config.toml
model = "class-conditioned image flow-matching model"
dataset = "photos of arthropod specimens (BIOSCAN-5M)"
train_examples = 195000
image_size = 64
horizontal_flip = true
conditioning = "class"
arch = "dit"
objective = "flow_matching"
cond_dim = 192
targets = ["order"]
num_classes = 18
cond_dropout = 0.1
logit_normal_time = true
norm = "rmsnorm"
hidden_act = "gelu"
mlp_ratio = 3
head_dim = 64
fused_qkv = true
qk_norm = false
inner_norm = false
moe = "expert_choice"
num_experts = 4
moe_every = 2
expert_mlp_ratio = 0.25
experts_per_token = 1
shared_expert = false
patch_size = [8, 8]
layers = 14
width = 320
positions = "learned"
optimizer = "muon"
muon_scale = "match_rms_adamw"
learning_rate = 0.0047
momentum = 0.95
nesterov = true
orthogonalizer = "newton_schulz_5"
adamw_lr_other_params = 0.0011
adaptive_grad_clip = 0.1
max_steps = 12600
batch_size = 128
epochs = 8.3
lr_schedule = "wsd"
decay_fraction = 0.4
final_lr_fraction = 0.1
warmup_steps = 630
weight_decay = 0.1
adamw_weight_decay_other_params = 0
Rows from block 8 of a small class-conditioned image flow-matching model, named by matrix and row number. Rows with one number belong to one neuron. Each number is 128 + 24 x the weight over its row's rms, rounded and kept within 0 to 255. All counts start at 0. Numbers have three digits each.
Before each neuron's rows are labels from the 100 images, of 14976 (inputs lightly noised), where the neuron reaches its highest value: "responds to" is what is common among them. Only what is clearly more common there than usual is listed. The data: photos of arthropod specimens (BIOSCAN-5M). In brackets: how many of the 100.
# fc1: MLP up (model.blocks.8.mlp.fc1.weight, 960x320), inputs 160-239
# fc2: MLP down (model.blocks.8.mlp.fc2.weight, 320x960, transposed), outputs 160-239

responds to: order Coleoptera (63)
fc1.566:143142111124128117091103137151129136139180080127140163139125165096165160136112126111127128127126119109098122136144182091118128143105177079099134161153126125166112132070130142170164142086118160132115173101126106098115119122105140119141118122
fc2.566:154139124102134159080123117163171104157092096109127128140117112122150174153100123140097125147099158124131134108157130137137126110106140189100126126140148094092159115094130112135109112135119098129129103169102116147112139109136118168088146162

responds to: order Hymenoptera (47)
fc1.37:111138146139159113105136112141146136171185138101109139128134085099156134134101127122130064122136140121122134135132146133092160098107091114122205123155100129139132133128139134107107132172117117148120166129135190170103120093131117149093116120
fc2.37:132124097125139171107150115126114136131087155111116138117120110137091120140136123129111079142139141143119139120138112142079135144056099112128050164170157130124160117130114111127148142151137123139138110119159128138111140178135133120174152132

responds to: order Hemiptera (56)
fc1.188:073124144093146113122118101140115153117166147127087144138149142162145137092087114109102152119184078166123158131174101146115116111100125149106163103144124128068145140151111088163132122161068125132177165141103105150122126179142128162084135128
fc2.188:184130131091149112122120137141174114124110137104111116116131081128102125111112151154061095125153163123133161145085120120120135134119120156136137092159112113118136133116151148156147098170163097123182124152094108134156132117110135120126115119

responds to: order Hemiptera (55)
fc1.205:151128157131164124071163072130110158145185131118076127128129121110105143136101132107083128095100151120097134144151118128148113160125137120135106142147155087093122155114143098109134122166105124176157148150117118150136145183135136185122122116
fc2.205:109136133106163113102151105152121118138121115101100089161125128132179135093119159125097054138117107107119125126122137090126140139141139158126145129094118128141145083122095120105114127131160124103139124087122093139135073105128148119148122162

responds to: order Diptera (62)
fc1.278:130126158096134112097113133140123163163145121117116146135145107133129146133086067118098134110108166115090106152112163105115120147139123120114116121135109118124138129129148155167130196145166121133147159111148166140135111124092140184145136120
fc2.278:130132151133135111118113183102146163146147115119128115152108109155105118136135115126160104142107089103113128113150104100125111159093131104106137082120144116148141113112126113156149128122145142112140136172115128111138124124134099092117130158

responds to: order Hymenoptera (53)
fc1.123:157138123118121146117102109166144119111131097094161108113173099155130140096144122133146125173120111150126123111147124134163125104130136107125127151097104140150061113125147186143144138137086127115103098097108139147146101136126134097118154117
fc2.123:108122136095138137125130179121117094138128113144119126156109163106181146108114141105122138142120108110112119119133133154147108095092114127133109080086125073108101121136142066069107133152099147097129136071117113140122150126133190159098193141

responds to: order Hemiptera (28)
fc1.744:131100129120108114107118103097138110134116145127122125133124153173125125163125109160143109162121129167101118102117125109107136147135135137065148125116114112098136093116132098144134108139108181130128144122081110115144104158126173076143142060
fc2.744:081119166128145139126123135169126116149085134127144127132126122130134123127105078140195145149130123137204114126096122113115151145130116120114140083136095088132120113151137083114123142121084152130104156123181165148124102138109152107126104103

responds to: order Hemiptera (31)
fc1.60:114145140118184117062142103104089124188165137120117111114151120112126097109105119118116171132124109130122131128110129136116090124125138071121126142145138119112131146155128132146095116138126129104145140088125112131116142182074130202105092110
fc2.60:142143117076109110100149095130176131192122123134124135176150121092150159149109124103065103125146178088141139118128144149159093108111141171098134151132145106124136125117110137139152116114151118135148159168125118122128118083129142086127095147

responds to: order Hymenoptera (53)
fc1.568:085098103142087139108088178142137127108157125099111143144138166171159157111139112121116147106130141090127097167084077173094140145084123101134114144099157148105116089176136151145138114123151110112118178151127118147157102089103156121128100123
fc2.568:123107153121146119111077147129129130107094107128090101118121135086124098155148110133120153144126103156131059110152161162102149113072105126143142122137094151127099165157120121123105125145115115149138069140135153139132145131127117114128124122

responds to: order Coleoptera (39)
fc1.29:159108142101158102170124106089125105098131167142126150110126117135147129146135115142130143147139118156127145163117117116105098113155128111098152078166116138153105098127099107118163170120145138139088145132147161148113115128106096083157064132
fc2.29:130139118131119128141157114158123156099143148116133148067127054167134138132164139149140090125129114155086145183144101158119127094123123157175104133133105137189132126125145185120104132053168146158108105164121148128128073149076115121159102153

responds to: order Hymenoptera (42)
fc1.471:139124116142133119168120120121111063108151137128149138125139075151129152119110119067118123148133167125096120155145102124141104128136109135131110149135112133084112119129122124126107146148144180120147160152094116129102128136101176122102113140
fc2.471:119124129134110105154138145149121194143123120107137109114143158121140099149095142075122125092136103138153118102122138105117104135146100066118129125110158133138109134104131145121128126105130173156160096117125121146119124115161103088132132114

responds to: order Hymenoptera (41)
fc1.335:153130128155086161099134159081092101136133151108118124148136140114124134131120123161147099140092121135075110132160100127131117143131132132064131110162140120098100093121120142121154146141117124117158164111136126078140109134127132116100137114
fc2.335:114136112170125149112125115151138164139126105112117120144135109130135143122131122152155123150136147144128145141163130148117153132127124140193140162109103123062119127156109115138115157139160121140127112134163133106143126140104136121105157152

responds to: order Coleoptera (38)
fc1.348:124125116135145126110106128115109110140092123137139150133148080138099197150096130156106144142117157131135112093117141098136119158108109158128129083055127167111126127130132124139134118120117122127130135098130168125132161127123089162131165128
fc2.348:133151139116106130134125114118154119134111127145157101124122158106133106137092121179101144117137108112139113192100150079106124092095141144163108087091103187112146111160126134142138117153132141115133119074108117151099093103143159094138179149

responds to: order Diptera (73)
fc1.664:127177155156132114101125082166146150167151131133056129145150089116136149087105127119157154104153109117148126101142105150144133164150120132136109112156135085137128131111128137148098180157095135129179139123115140117128117122130146116132159138
fc2.664:117116138071108142131159173149143185115138123121148111123115161136143114124139142100133124121123141132119114132110124132137111110106124123109115154123141142133097101107137130169109112077104120144075110153179120122107112138134174089107110099

responds to: order Hemiptera (30)
fc1.380:134135147133112119100138136088112140133128120098166168111148144145158123106097131117078127158143133116129125142135138150113083122113123130101118111122170152133127161126118121150122121136126149058170155127170113142117133169121149143099115143
fc2.380:132124095115114130099123127113136104198108113141091104147131089122111113174074150116047069138141130121121155147154132116143103105121116144128168157148109165139136104121107126149125115051138138139161132135160120162182105112154121164119108097

responds to: order Hemiptera (38)
fc1.747:142128148125073144159120118131122163150113127118137126125144118143142158093113140080111110179170071111103098115109148126121117142165116169121136112146118118128139124139132184113060147150145102073147117092143166122159153119149155096157098105
fc2.747:064118125079161119100139135073113137121138118154154111124089143143118100152122135123160113109119134153141112142143132128118132093102116131106086140120142173146188152129120065119141167104124119092072145120157119140161167141129176121085144134

responds to: order Hymenoptera (42)
fc1.230:106129135100117152100152170165136080114116134121111137096142083104104106158116134084170120127130146154159141142110089130166099140106128117139111152143148129149105157131124134139122134142101121096124142156158134115142147109137122084104082135
fc2.230:102131124093135141129118137108160156122115117112145137154125133122113110142144111077157112119115137129082133122085137140113079142139124120126158112140113140116108104106107130128116153152096095086088123141133120162118103135171135103175072102

responds to: order Coleoptera (36)
fc1.375:137132112118128091114124153128114113119126117140108153110138157123113111145111116141120120098140137113133117121144139135117152152098136138137136105086144117148131154144120152175165128144143078160168079139098144179167093158118171101148155076
fc2.375:126100127146150189155145140111163145120139127090129126141084096124155109103113127174115119132092124179105116136090129141127114132130142152142115104107073136142111114149123124177139084126119094124164144141104146172138146129114111118142115173

responds to: order Hymenoptera (48)
fc1.144:151093154135164129109113122104131106108144135141122154142101131102135115173144110130154160156156128167144130137108082076080101102159146110142121108154094111109136088096132151120194160162088084156117164156116145145117129138083088108140118133
fc2.144:121161176134121108136116114109106148129139130100152151095126129096131127090134164084158134159130107134115116142085110123124126102111155110148108105145136068118115145162183132128098180129147086131113116115111113144114143096110162134121105121

responds to: order Hymenoptera (42)
fc1.663:075134121145133124169125126152195130116124149120140120172127154191146136140142119093115122124071098097124142156108123126113170082134126128154137082078117109133127106132140132140143123114182115110123151117159108140141113103071180120127104107
fc2.663:169097133131123177171121109129068138115166104097153141123133157116099128160135135100105103150088156131134125083152146121060106149145175132083141066078175123141109125127141136122106126089080109136136153119160160124156123144152091147145119125

responds to: order Hemiptera (34)
fc1.623:118134154083111142162092132132098128120087146114155094111147101110108119096159148125150080126119169132112149122104077175152132157128065124096109164156102136106141116130102083159128132162108129139156142101121160150120098149152113124150109136
fc2.623:175113159063130092112114173141157137140132113106113129141145140138147124109136115130199119094143094136114105120117132166096111115161153149143132163121164052141141138128098126108138135137157120119138150144125127156150159121097115111138113117

responds to: order Diptera (61)
fc1.503:066122136114149129117113181150144159142140105134146137168123109101134108144115123085140121123129119128148121111115125136137177109113134174159117140110120085169166104110149172138126136155144158133147154142093139111141163152114160149145140148
fc2.503:086122155144131119128114120134140157115106154109091106146124097138120116150126112190116127133148111121184126120130132130152122129149122091167149080123132158055094113119158175144142098124157154119062166135158117139140176123109133102097153207

responds to: order Coleoptera (48)
fc1.387:134145120127156095139176127115130130097139165106137124103163151113132134127078145142113130118106103121130095102124108138112140121085156153123201127129124140125061128108120120135122149108136142152151122095131168132140123107154179024132075126
fc2.387:123102096136169131101083123120117143116171168130174082160159113053130127090102145179129111099150147135117144117132150110110156135167123152137116138107137120099113082063143116161134134117113118102144133113120172123152115135161129139147106127

responds to: order Coleoptera (37)
fc1.687:104117125140114123094123110087132133141126133112132114131125126102108150122136126130117138117125143120125119113128187117135109149195077142127128121049139087119135120124139107130119113072145142117121142117150130119166136162105118183132098134
fc2.687:136155149143101140156130121134120123142125083113153068122150167076163145095124121119134126079147125113137153137119154159097153099081182143122160111146154158138120130135146111176104124152121138113110173167147084102105117153162098147123140119

responds to: order Hemiptera (47)
fc1.406:073128170108120157076117084144137156151126157133092113104138094112111092100149126072099132125104076099093156116119106086137143135073129123118119148110094159129126129114172156161110176150119145114189161125131140115156181158086157136128137095
fc2.406:088134122098116127151139137132118160108163134136138116120087144153150158150155120171136120103141134160152143132173108147122135087148120139136082132143158132109138141124116105148152107115150117169058145163134124146112165149100134026134141137

responds to: order Hemiptera (57)
fc1.13:136117170119105139100117130151103124169143112147133133120157102139108167137096115123162149165137096129150129098095105124122124125139122117106115123095116086133178099111154095111135135156133139101157142116082118133127131122159173133119125098
fc2.13:128117150112126131125136114148150193128121130126126121091144117157137141107125142157125140134122070142194108110123123110135118126133129061089121139128133118134122127133148121109102108131090098086106137117199114171125170138143161092103114112

responds to: order Hymenoptera (42)
fc1.691:096146149145103131141122134166121100111159157126118112139147140126157139144141134109125133107127120094114133092137078133078085083127129113165120107126121142104110102138085099132075110146142131157124101173114116135119108155156173113112141115
fc2.691:142151082118169149091133143149122134137102155135136145109118120147138127093164126149134118146113113159134121183120153138080090152137135109130123155077111107126143131135145134119167128141089143105134184114142115149138141126100120099145119137

responds to: order Coleoptera (38)
fc1.146:133121168124079125143130117139115124124156116123097086138185159109146105112162133123127108121131141136123107180108096162141150108137113145103102145169114147128136158166127108103166139154127118152153136104116145204168103144154126110179111130
fc2.146:108122110116143135117134127158135141092134157145113091099103170125136168154120115125115083154135147073135118111127179152150134091085130112145108131165117125133132124114108124148175142140132137140134090098152144161071148115154088140152161121