Weights of a small class-conditioned image flow-matching model: activation gelu, 8.3 epochs.
Rows from block 9 of a small class-conditioned image flow-matching model, named by matrix and row number. Rows with one number within an expert belong to one neuron, the router's apart. Each number is 128 + 24 x the weight over its row's rms, rounded and kept within 0 to 255. All counts start at 0. Numbers have three digits each.
Before each expert's rows are labels from the 100 images, of 14976 (inputs lightly noised), where the router gives the expert most weight on average: "colour at peak" is the nearest of a few named colours to the mean colour under the peak. Only what is clearly more common there than usual is listed. The data: photos of arthropod specimens (BIOSCAN-5M). In brackets: how many of the 100, against the usual share in percent.
# router: router (model.blocks.9.mlp.router.weight, 4x320, trained with AdamW), inputs 64-127
# up: expert up (model.blocks.9.mlp.up, 4x80x320), inputs 64-127
# down: expert down (model.blocks.9.mlp.down, 4x320x80, transposed), outputs 64-127

# expert 2
colour at peak: grey (77 vs 8.9)
router.2:129153170142137126125112173104115094152158114134128102135185159105167143120077178114130136100157097110150140125118120121135144157128083169121125139168105108084152120125112089050123107107103110
up.32:155147123126152141162139127104102137105125184178117153132072149090115161139205143078174109164145090124145128138122174131103163164134116113121140140102111173118119135154146126121127136141155107
down.32:105099187190141145148129108085163106160106118124087114109124110141109140141114118079115138077114141140107104123116125126115144162142094118126118133174147164139139126119121109096128172165120137
up.33:136116114085157102125116147154117106104113124129136112165102145132164156131122147107109111157144144130141138067124109167114132083116108188157161143127112123150104112110133138118118124094169135
down.33:133157147090168111118136111126173157096118150137111142144102087132151158160131131123156127099118151125127131089152141081128129100145155156140100122067113143127152119120144118137144131197099112
up.34:122110093124098141129146159128111208134117154160121126137135125131145110146097128144145176144138170149145147113112136132138111110113085080142117119105085149081145143090131117162149102167132119
down.34:135122113106111147130099173133119065147139106137137126141161120128140095125139097135084120138132145137119119129118148112120104116144097168122082141157050141130118107119128130137142124084145173
up.35:129094113127152106105106152119109136095093121129155135171126119120170082073143167137131140207111123130134166128098113130132165104131074102154150119130115112103130120123141102118114109139069127
down.35:126175131139142104111123114154161150103152154153157122171130131144147095102110109124152118067153136132139089137124123159123191114131057139136134122106100092134136130111122150109136118144171108
up.36:161088110094150163121123118151125119175200150110110182117135118104148083098126153085102095104124117080108098128079137114136130099120152146122135130099123122131123131160104120134115165144132151
down.36:107165110131157157126156119119095131139102135133105105114111161155133086113153146111111148146141099138149124124132155113154128105131110123120123134131143137150127153114110116187121135135142169
up.37:127118094077128128123126132160092117143127116150113148127109166141086148122144150121106129167156161144123118130132160130138119132141119167144135127082149134158121127127172153130123140154127120
down.37:134102158122152131121154130124114152124159125118139148152138130130137121133153123154098117144117131141116105114115116123122131111146130150137166144158137127056093117177100130154135112093131152
up.38:144145134140129126131149148110178121151139118097116108107144161146111172143105134138112118117113104117170119142108138143134101122115122152123130084139178109099115108111162132182152133089141156
down.38:146140148112148127130109107128095163098102105093136137110137144151160148118147132101132124146153170123163170129136131134101117132104155087119090125102077117115165119130094142133129128188127079
up.39:108118122145129174119128136130084133142142166118159122156088126124112098124134154144162171094161105143180077151106159131149133127138152127166195111167160125078126110122130136107113171129108095
down.39:154145108134155169113119120124164106128104148148182131157104146167095084118149135151119088185089106120091180143141164115141130118087128126174102110132091135105131150139107130123102163143153161
up.40:115138162082124151134080135084122191060151140137119115133148139116127147150134134078137129131124106105115128121113122156112143144146168158133153133121086146142161114184146125111158147102137140
down.40:135103129081117130110156079090112145071091149129116129125121140113134149138116145100128138099105111129134165088143120064136138157121113146131113129126103151147087138101116129096170180170131109
up.41:160096110130044122125084157138113128110122136092168141113177109162115151145150117132125106127164099130137183136145139098133120125122179174124144140124083123162128100105110181110128115100116160
down.41:089154159151052107125184156128139098100108149137175075113172159094134140135105102114133135137103115124119070144117122169124125137121141110129118127108098134164135150148088074093114120160130101
up.42:106163107110142094126129141108115085130151103099153136170090142093120144136173125122078103127080110150146169123081141119141129117165114151110088140099104159178149141145111106159104143115139119
down.42:158120122109128109136125109132152067107120142101128127155115105172140113128135169155160145133145063142150089128142143162121105140089128105109181151164175118147100110078094131095083109167123132
up.43:146113105112139169146179134087099112175131146165133150150137092117142083146127106109119152092120169108104116162103135153166137128126105130130122144125080133154072117145123131144143128174100110
down.43:123176143138149127107138143119117099159167136106134130122127168130117111096201157150106156170097111130112151146102169149154167128125152134120132167141106100159126177123142129168116182116154111
up.44:107104116103120113133141122074125140163111109163084104126118148153175132114108147115128153096110118127115145121111153117110110145128127178141151154110121165127134134129171140109141105143093068
down.44:147148130094111105128135123056117133158158126096096148115121097106168123112171159129108113143147102129113110110130120132108117164126117109139116149140116151111121128140193113110145123113174167
up.45:126117119089147117136109145128108127122171106157110110129113142134164132129121108082111179130167130142118125068138140150106085123143101135172156152127109146184159084141090148133099092105171105
down.45:126123092114134122126153166124172129135095112105120149127100124116166138144148106135157071109080138079121115074133131106114076107128142108163118139111163154160108173142100120136101097165094105

# expert 0
colour at peak: white (77 vs 30.4)
router.0:138122099190131155108129118136113181108154163174100152108128126113129129118182123157116100127157145114156099130163106104135139127163081123137091120152124146191128119076126166195115128147125187
up.32:137120136106132127114140117114126115156104111117165107126094121153122117135117150098072118122133128116158094121094127150108138129090131101101181147095111114156122115141168139096163142232149148
down.32:143159108111136122127139118126135178085137113129139129128098117135137140136118210121144145168151142125093120130153113103131155152149131133132228118154119113147144111104110122163127119129116204
up.33:142131153128151115146186151125133172162120108107149125126118146145126135149059086110112146150123157119098134099130130146109137131127114189124165158093107130117153082137147139101123110196110153
down.33:099102090194165126135103134135111191161134124154100091097132099138132111122122110123151100084137128143163139110144117154142135130117103121121122117107186124135130128123129134206108130091136082
up.34:159125113108130115156127094144162139139155060132096135099073097140141098114105131103079122124134097145094125092106099129138178114099147167123187117060127110125150136158131143126154127103130162
down.34:121125104161138112133134124117101150166130175137141141138132144116112161139125085162159092131168109114156123130124128136128124100153164198124088122073201124127120138121146134183132155086134116
up.35:129134146086144102149171138153142089126155122139130140120134092116160112130127133140147125141157114107092130111105183132117144109125162155114153122131125120111135134136127130142101130146168156
down.35:111142097107156122121137125116100218099113132131122136128112135149152143105126116178121132152131101160113127132125142100144109115134103129141120114161194127126143128148092116141115130137135152
up.36:128106135112140132141156146129133166157144095094152178140132143127129126163077119161152128115119122117061146131104127131103141116171088143116152155116084107162155097103151135163099118065109159
down.36:112124175135123138121157108135147085136157132155130120126157120120146115116133089134084115132129124126094139155153161180134127127112187135120149110199177120130101122124171171191117149091139098
up.37:155140161114137129157158123104140122144100119096158098126123149127126102151105081086162154118151118107127137146125097139091121130178081148114143112138131150137130120132148097104122152133121114
down.37:148133117139132099132122170127131064153151126106122127131136128148116111125155171103148110076149107135116125144157161165132131109102089174130088122079151157121116123101128126105127086131154155
up.38:092138127073097141121134146160159086141102095141114162152106120160118099137111060159155132121147151111121106145097116119119160079108192100117193137130163121164130105125163120083157154125126127
down.38:136124159114143133133095104141086136102133094114095117143112164140129137106122136079133145114115102130137140114108111110141119101116183076140069104180155127107127124146108126158134131107114159
up.39:121142166085108132115123149112099101118122145137127109171107129153128160131134128118127144132129139117161123162118116089117152133133122157145149147185088104122108141161173120042147163172137104
down.39:097131151136121138123125065121139113113138119116095120127120119112140138121144086152120156102157103143176165099177156148129137124128091125133162124129166107093154127118136130094152150185137127
up.40:138126169102140130148161177126132121142105118121131119131107151103132133154115161125132130129127152107085123132107123133098148122149138151090174162122073133170143064157144132072126135148116136
down.40:146108103093122090123137136126153110136111150101136168127124115155151134132145087096098120115153133127089128129087151146131108131118101198118110150033135106130150101125177118145129083114153081
up.41:136113138102130145140129145113152148170097142114172132120146114135105107188082112134115140119148150136083132130122132125121140141127179123127122140150076146155138137155151122151110152183097142
down.41:127123112077135128114131127119133132113110129124079130138158104121111150138145110135100108130143144110094166119124156137117155144161129131135136135121141116127123104129151147158128149167139137
up.42:105134132104143139126114062113128179127154148133144116124115101131132127130102124177072119085127100106074106105125105138129184091148174089124161132184125133085126125102158139184133130150115148
down.42:128121115086131141133139091125146142126145163120137116141106116150128156110114164122123123141149101139077159146119107125117149132154119130136102144104178146132116135121144102094135145110125135
up.43:130142149084110089129152158130173095127149155130132138158117123132123106115136085115132128158119151147196155128111116114118123128145100162110127109157095144154123124173146120105104124152136114
down.43:097089094174109161126136112114104173125137152149125097139133111105137122123113147145163116125130134106137102129157116101129083106131143125124125112188194172131095165130113149205131161022142163
up.44:141090148078112127102120147152119143175144138156138121114076113111085128131127054102141138145085100123156152144122148130126116103158128184154172124096110158154120118119165132077096125109102099
down.44:132129180109111121117110111121130178124163119105153138159142161141136137122086191157113160162117133153126130119124124138117128127115161141110108133124097131137150110122163136044148144166145150
up.45:126098135105137118121133092151133167126131141137175139133115117155139142140105133137118107155111180119112154103134138151135127133116104135116070154062086096145110139124195134180151124107121187
down.45:108134152128112152114155179117151122115106151124159114112157113142163126141087141129099145161122130118165113130123122105138086132124170093137096129182096117126106132130143126133129117104132112

# expert 1
colour at peak: pink (89 vs 57.8)
router.1:135113112095115113134123125147128153138094110117130107137063091158102126140156066132111139158129144158083138128090147160112125115125175102124143110073185114143098140158165135145120155134156100
up.32:138153141106128136136137171145132131184134178163135137131122145134130150141150096110095106125112096134158122141156098111131080130148130142134151123138114125090130151084139138141127074091134087
down.32:110110089164133133125118153111125166178108151148129132122149103148129136126120129070110116149109129108143149156074090142124120140118093138130120142143093142130150139114165126116124104164136147
up.33:112117145111128120113113143163148202150152131132153152133148131130160120119107172155112144135112173146137152117128158167121132096111153066146109097115101131131135141118098124128129108119115182
down.33:136126087117149125138132072154114156137162090115126127136117140133141141090154094113107061133126135106074148137137117189128158148139111053130100131071105125115159124124114117118094135128136099
up.34:127121124130099147114136157128108116125145089111128126117102119130107143113142126148149138135140134154143105131081159126116141121125121089125164103097128141112110147156149129170104144144137133
down.34:103121089128117139130111123136120102134120154139173101099132127138127115126122142157109100133127119112131144128144137121108128100140083099116108103117129133114130105154123111133103092152093203
up.35:126126169089146154101164132166127122093114095120114125107134174104134156102140134168120126146132095116148121139122154115142136088132113169148149147112128131078142104130179146145068145117115091
down.35:109107099111108163121092111144092135068104118160124127103143090120138148084094159135105117103108137123134137172113130135140115100182106148150130137144126146119135119183140109137094150116144159
up.36:112072157089143132104132133117138111112136130150149120179123129119114137111157134113117155148083141171150162124129130139126180114130119106140112140118109130052142105137149155151133121176127159
down.36:106145099085161122096136117104138083115099167123187103187143095147120128112100155138149123141130116124125075149148117135126130126131180110125183141151128150132115152090136123102163142138150099
up.37:118128177141131119104163110120119081161148131144120133106130093132091117161203146112104155116156119129145155144105119120128117123125115135117111120133161128115156123167132134058117093113131136
down.37:113148108107100109118095130149107133131137138122108142140110128104112156142091156110116147121151109130099130122117132151136133111148089176135115114186173141149130131135129126077133098044142136
up.38:124115118121119115188153113146140093155158164092134107131138116110121158116145135142101105140086097152096134158103089141106127109125144093154165129109161153111125099128152135117162137150130168
down.38:078170075117123100184100140123109094162073152130115170128181101144139139115113115179117101107138141112135134148151122156140154126151135123165087131158131164104148149160091126104146161096118151
up.39:114136077139138108131133200112104097149153109180134087126127142114138139105107194118133114126140096156126127131140162152120143123132170105127139109109137143124122154105121107131133142117137128
down.39:119110132175146128125121217137114202167132105099166124122133111114120143142120195152128156168125138106143138133151137144112139145144130184131086117124147133142104144124137138108138159098113167
up.40:122153137098124093140139143156169133106135151178133160135162101136166151119123130156135110126104094122185120120131144107153113104120132095136117122182116128111109126084122114106126126118128156
down.40:134148140140136137125134150130176108094164093145123143140109129150115113136127072109119137116118116130134144139138159166116106109124133187121100122221137111107109114053157130117119137136120156
up.41:119094104127159118143131073090147222126122106126117120111105139114118155158112157177107174116101108130108121137071091121136126156138050114130115120182139129160151114137095105109114099103119094
down.41:126137128160141116127095073112094037108123129130124149101123126111105146169109156150148108127130132114133112138147092130133119144134019140126114117126132153188114135089136142082132112095140142
up.42:153103140091126132120141103129133137108121140099143157116112132120129133133077105143146135134133164116192163138124122120128125143090116191102147115115062112123142108154150116117111082121129136
down.42:139158155112113103105139215104091061097106132108088161122151135135116131137078190118147127152127125093140137114127134128115132123133139144112092098148076128077140122135130124189114145095129140
up.43:095101112106137127138168143167100123134110109110119130152111139115147096125101123151155139137100169144102176096149118150124115125127085201123090133061202127122120121167147110139105104099134095
down.43:148181156122175123135093145147114136151089108149149159120082164131106132161146114135155125109157115076127138107147113140130113129152112152125185110147091141148147085058151134073118150155122199
up.44:133133120081129144129144111124111116164126095148156123133137139126153095119093177050137128116101149095106144142143107158112120136157097161143093107153099099155116156086118149167122073096122107
down.44:155121168111150130120103183138142060143135109120125128119132115126152106134120169112095138172132145122135159129127140124114120138116218130144102098148128131144119137113123115136107118182117125
up.45:129150072126143136138131179149158113127144116166104131115131122147109142105164171160122111123158090140170106145128137091154107108121173136133089124141170163109153114131107136121112108157152145
down.45:132140141051160140139137114111120092100099093155090121120113132141139145112113127121141146141151114116099106122148143087132109124139143156137138110168200137087109152142122152172110108156124129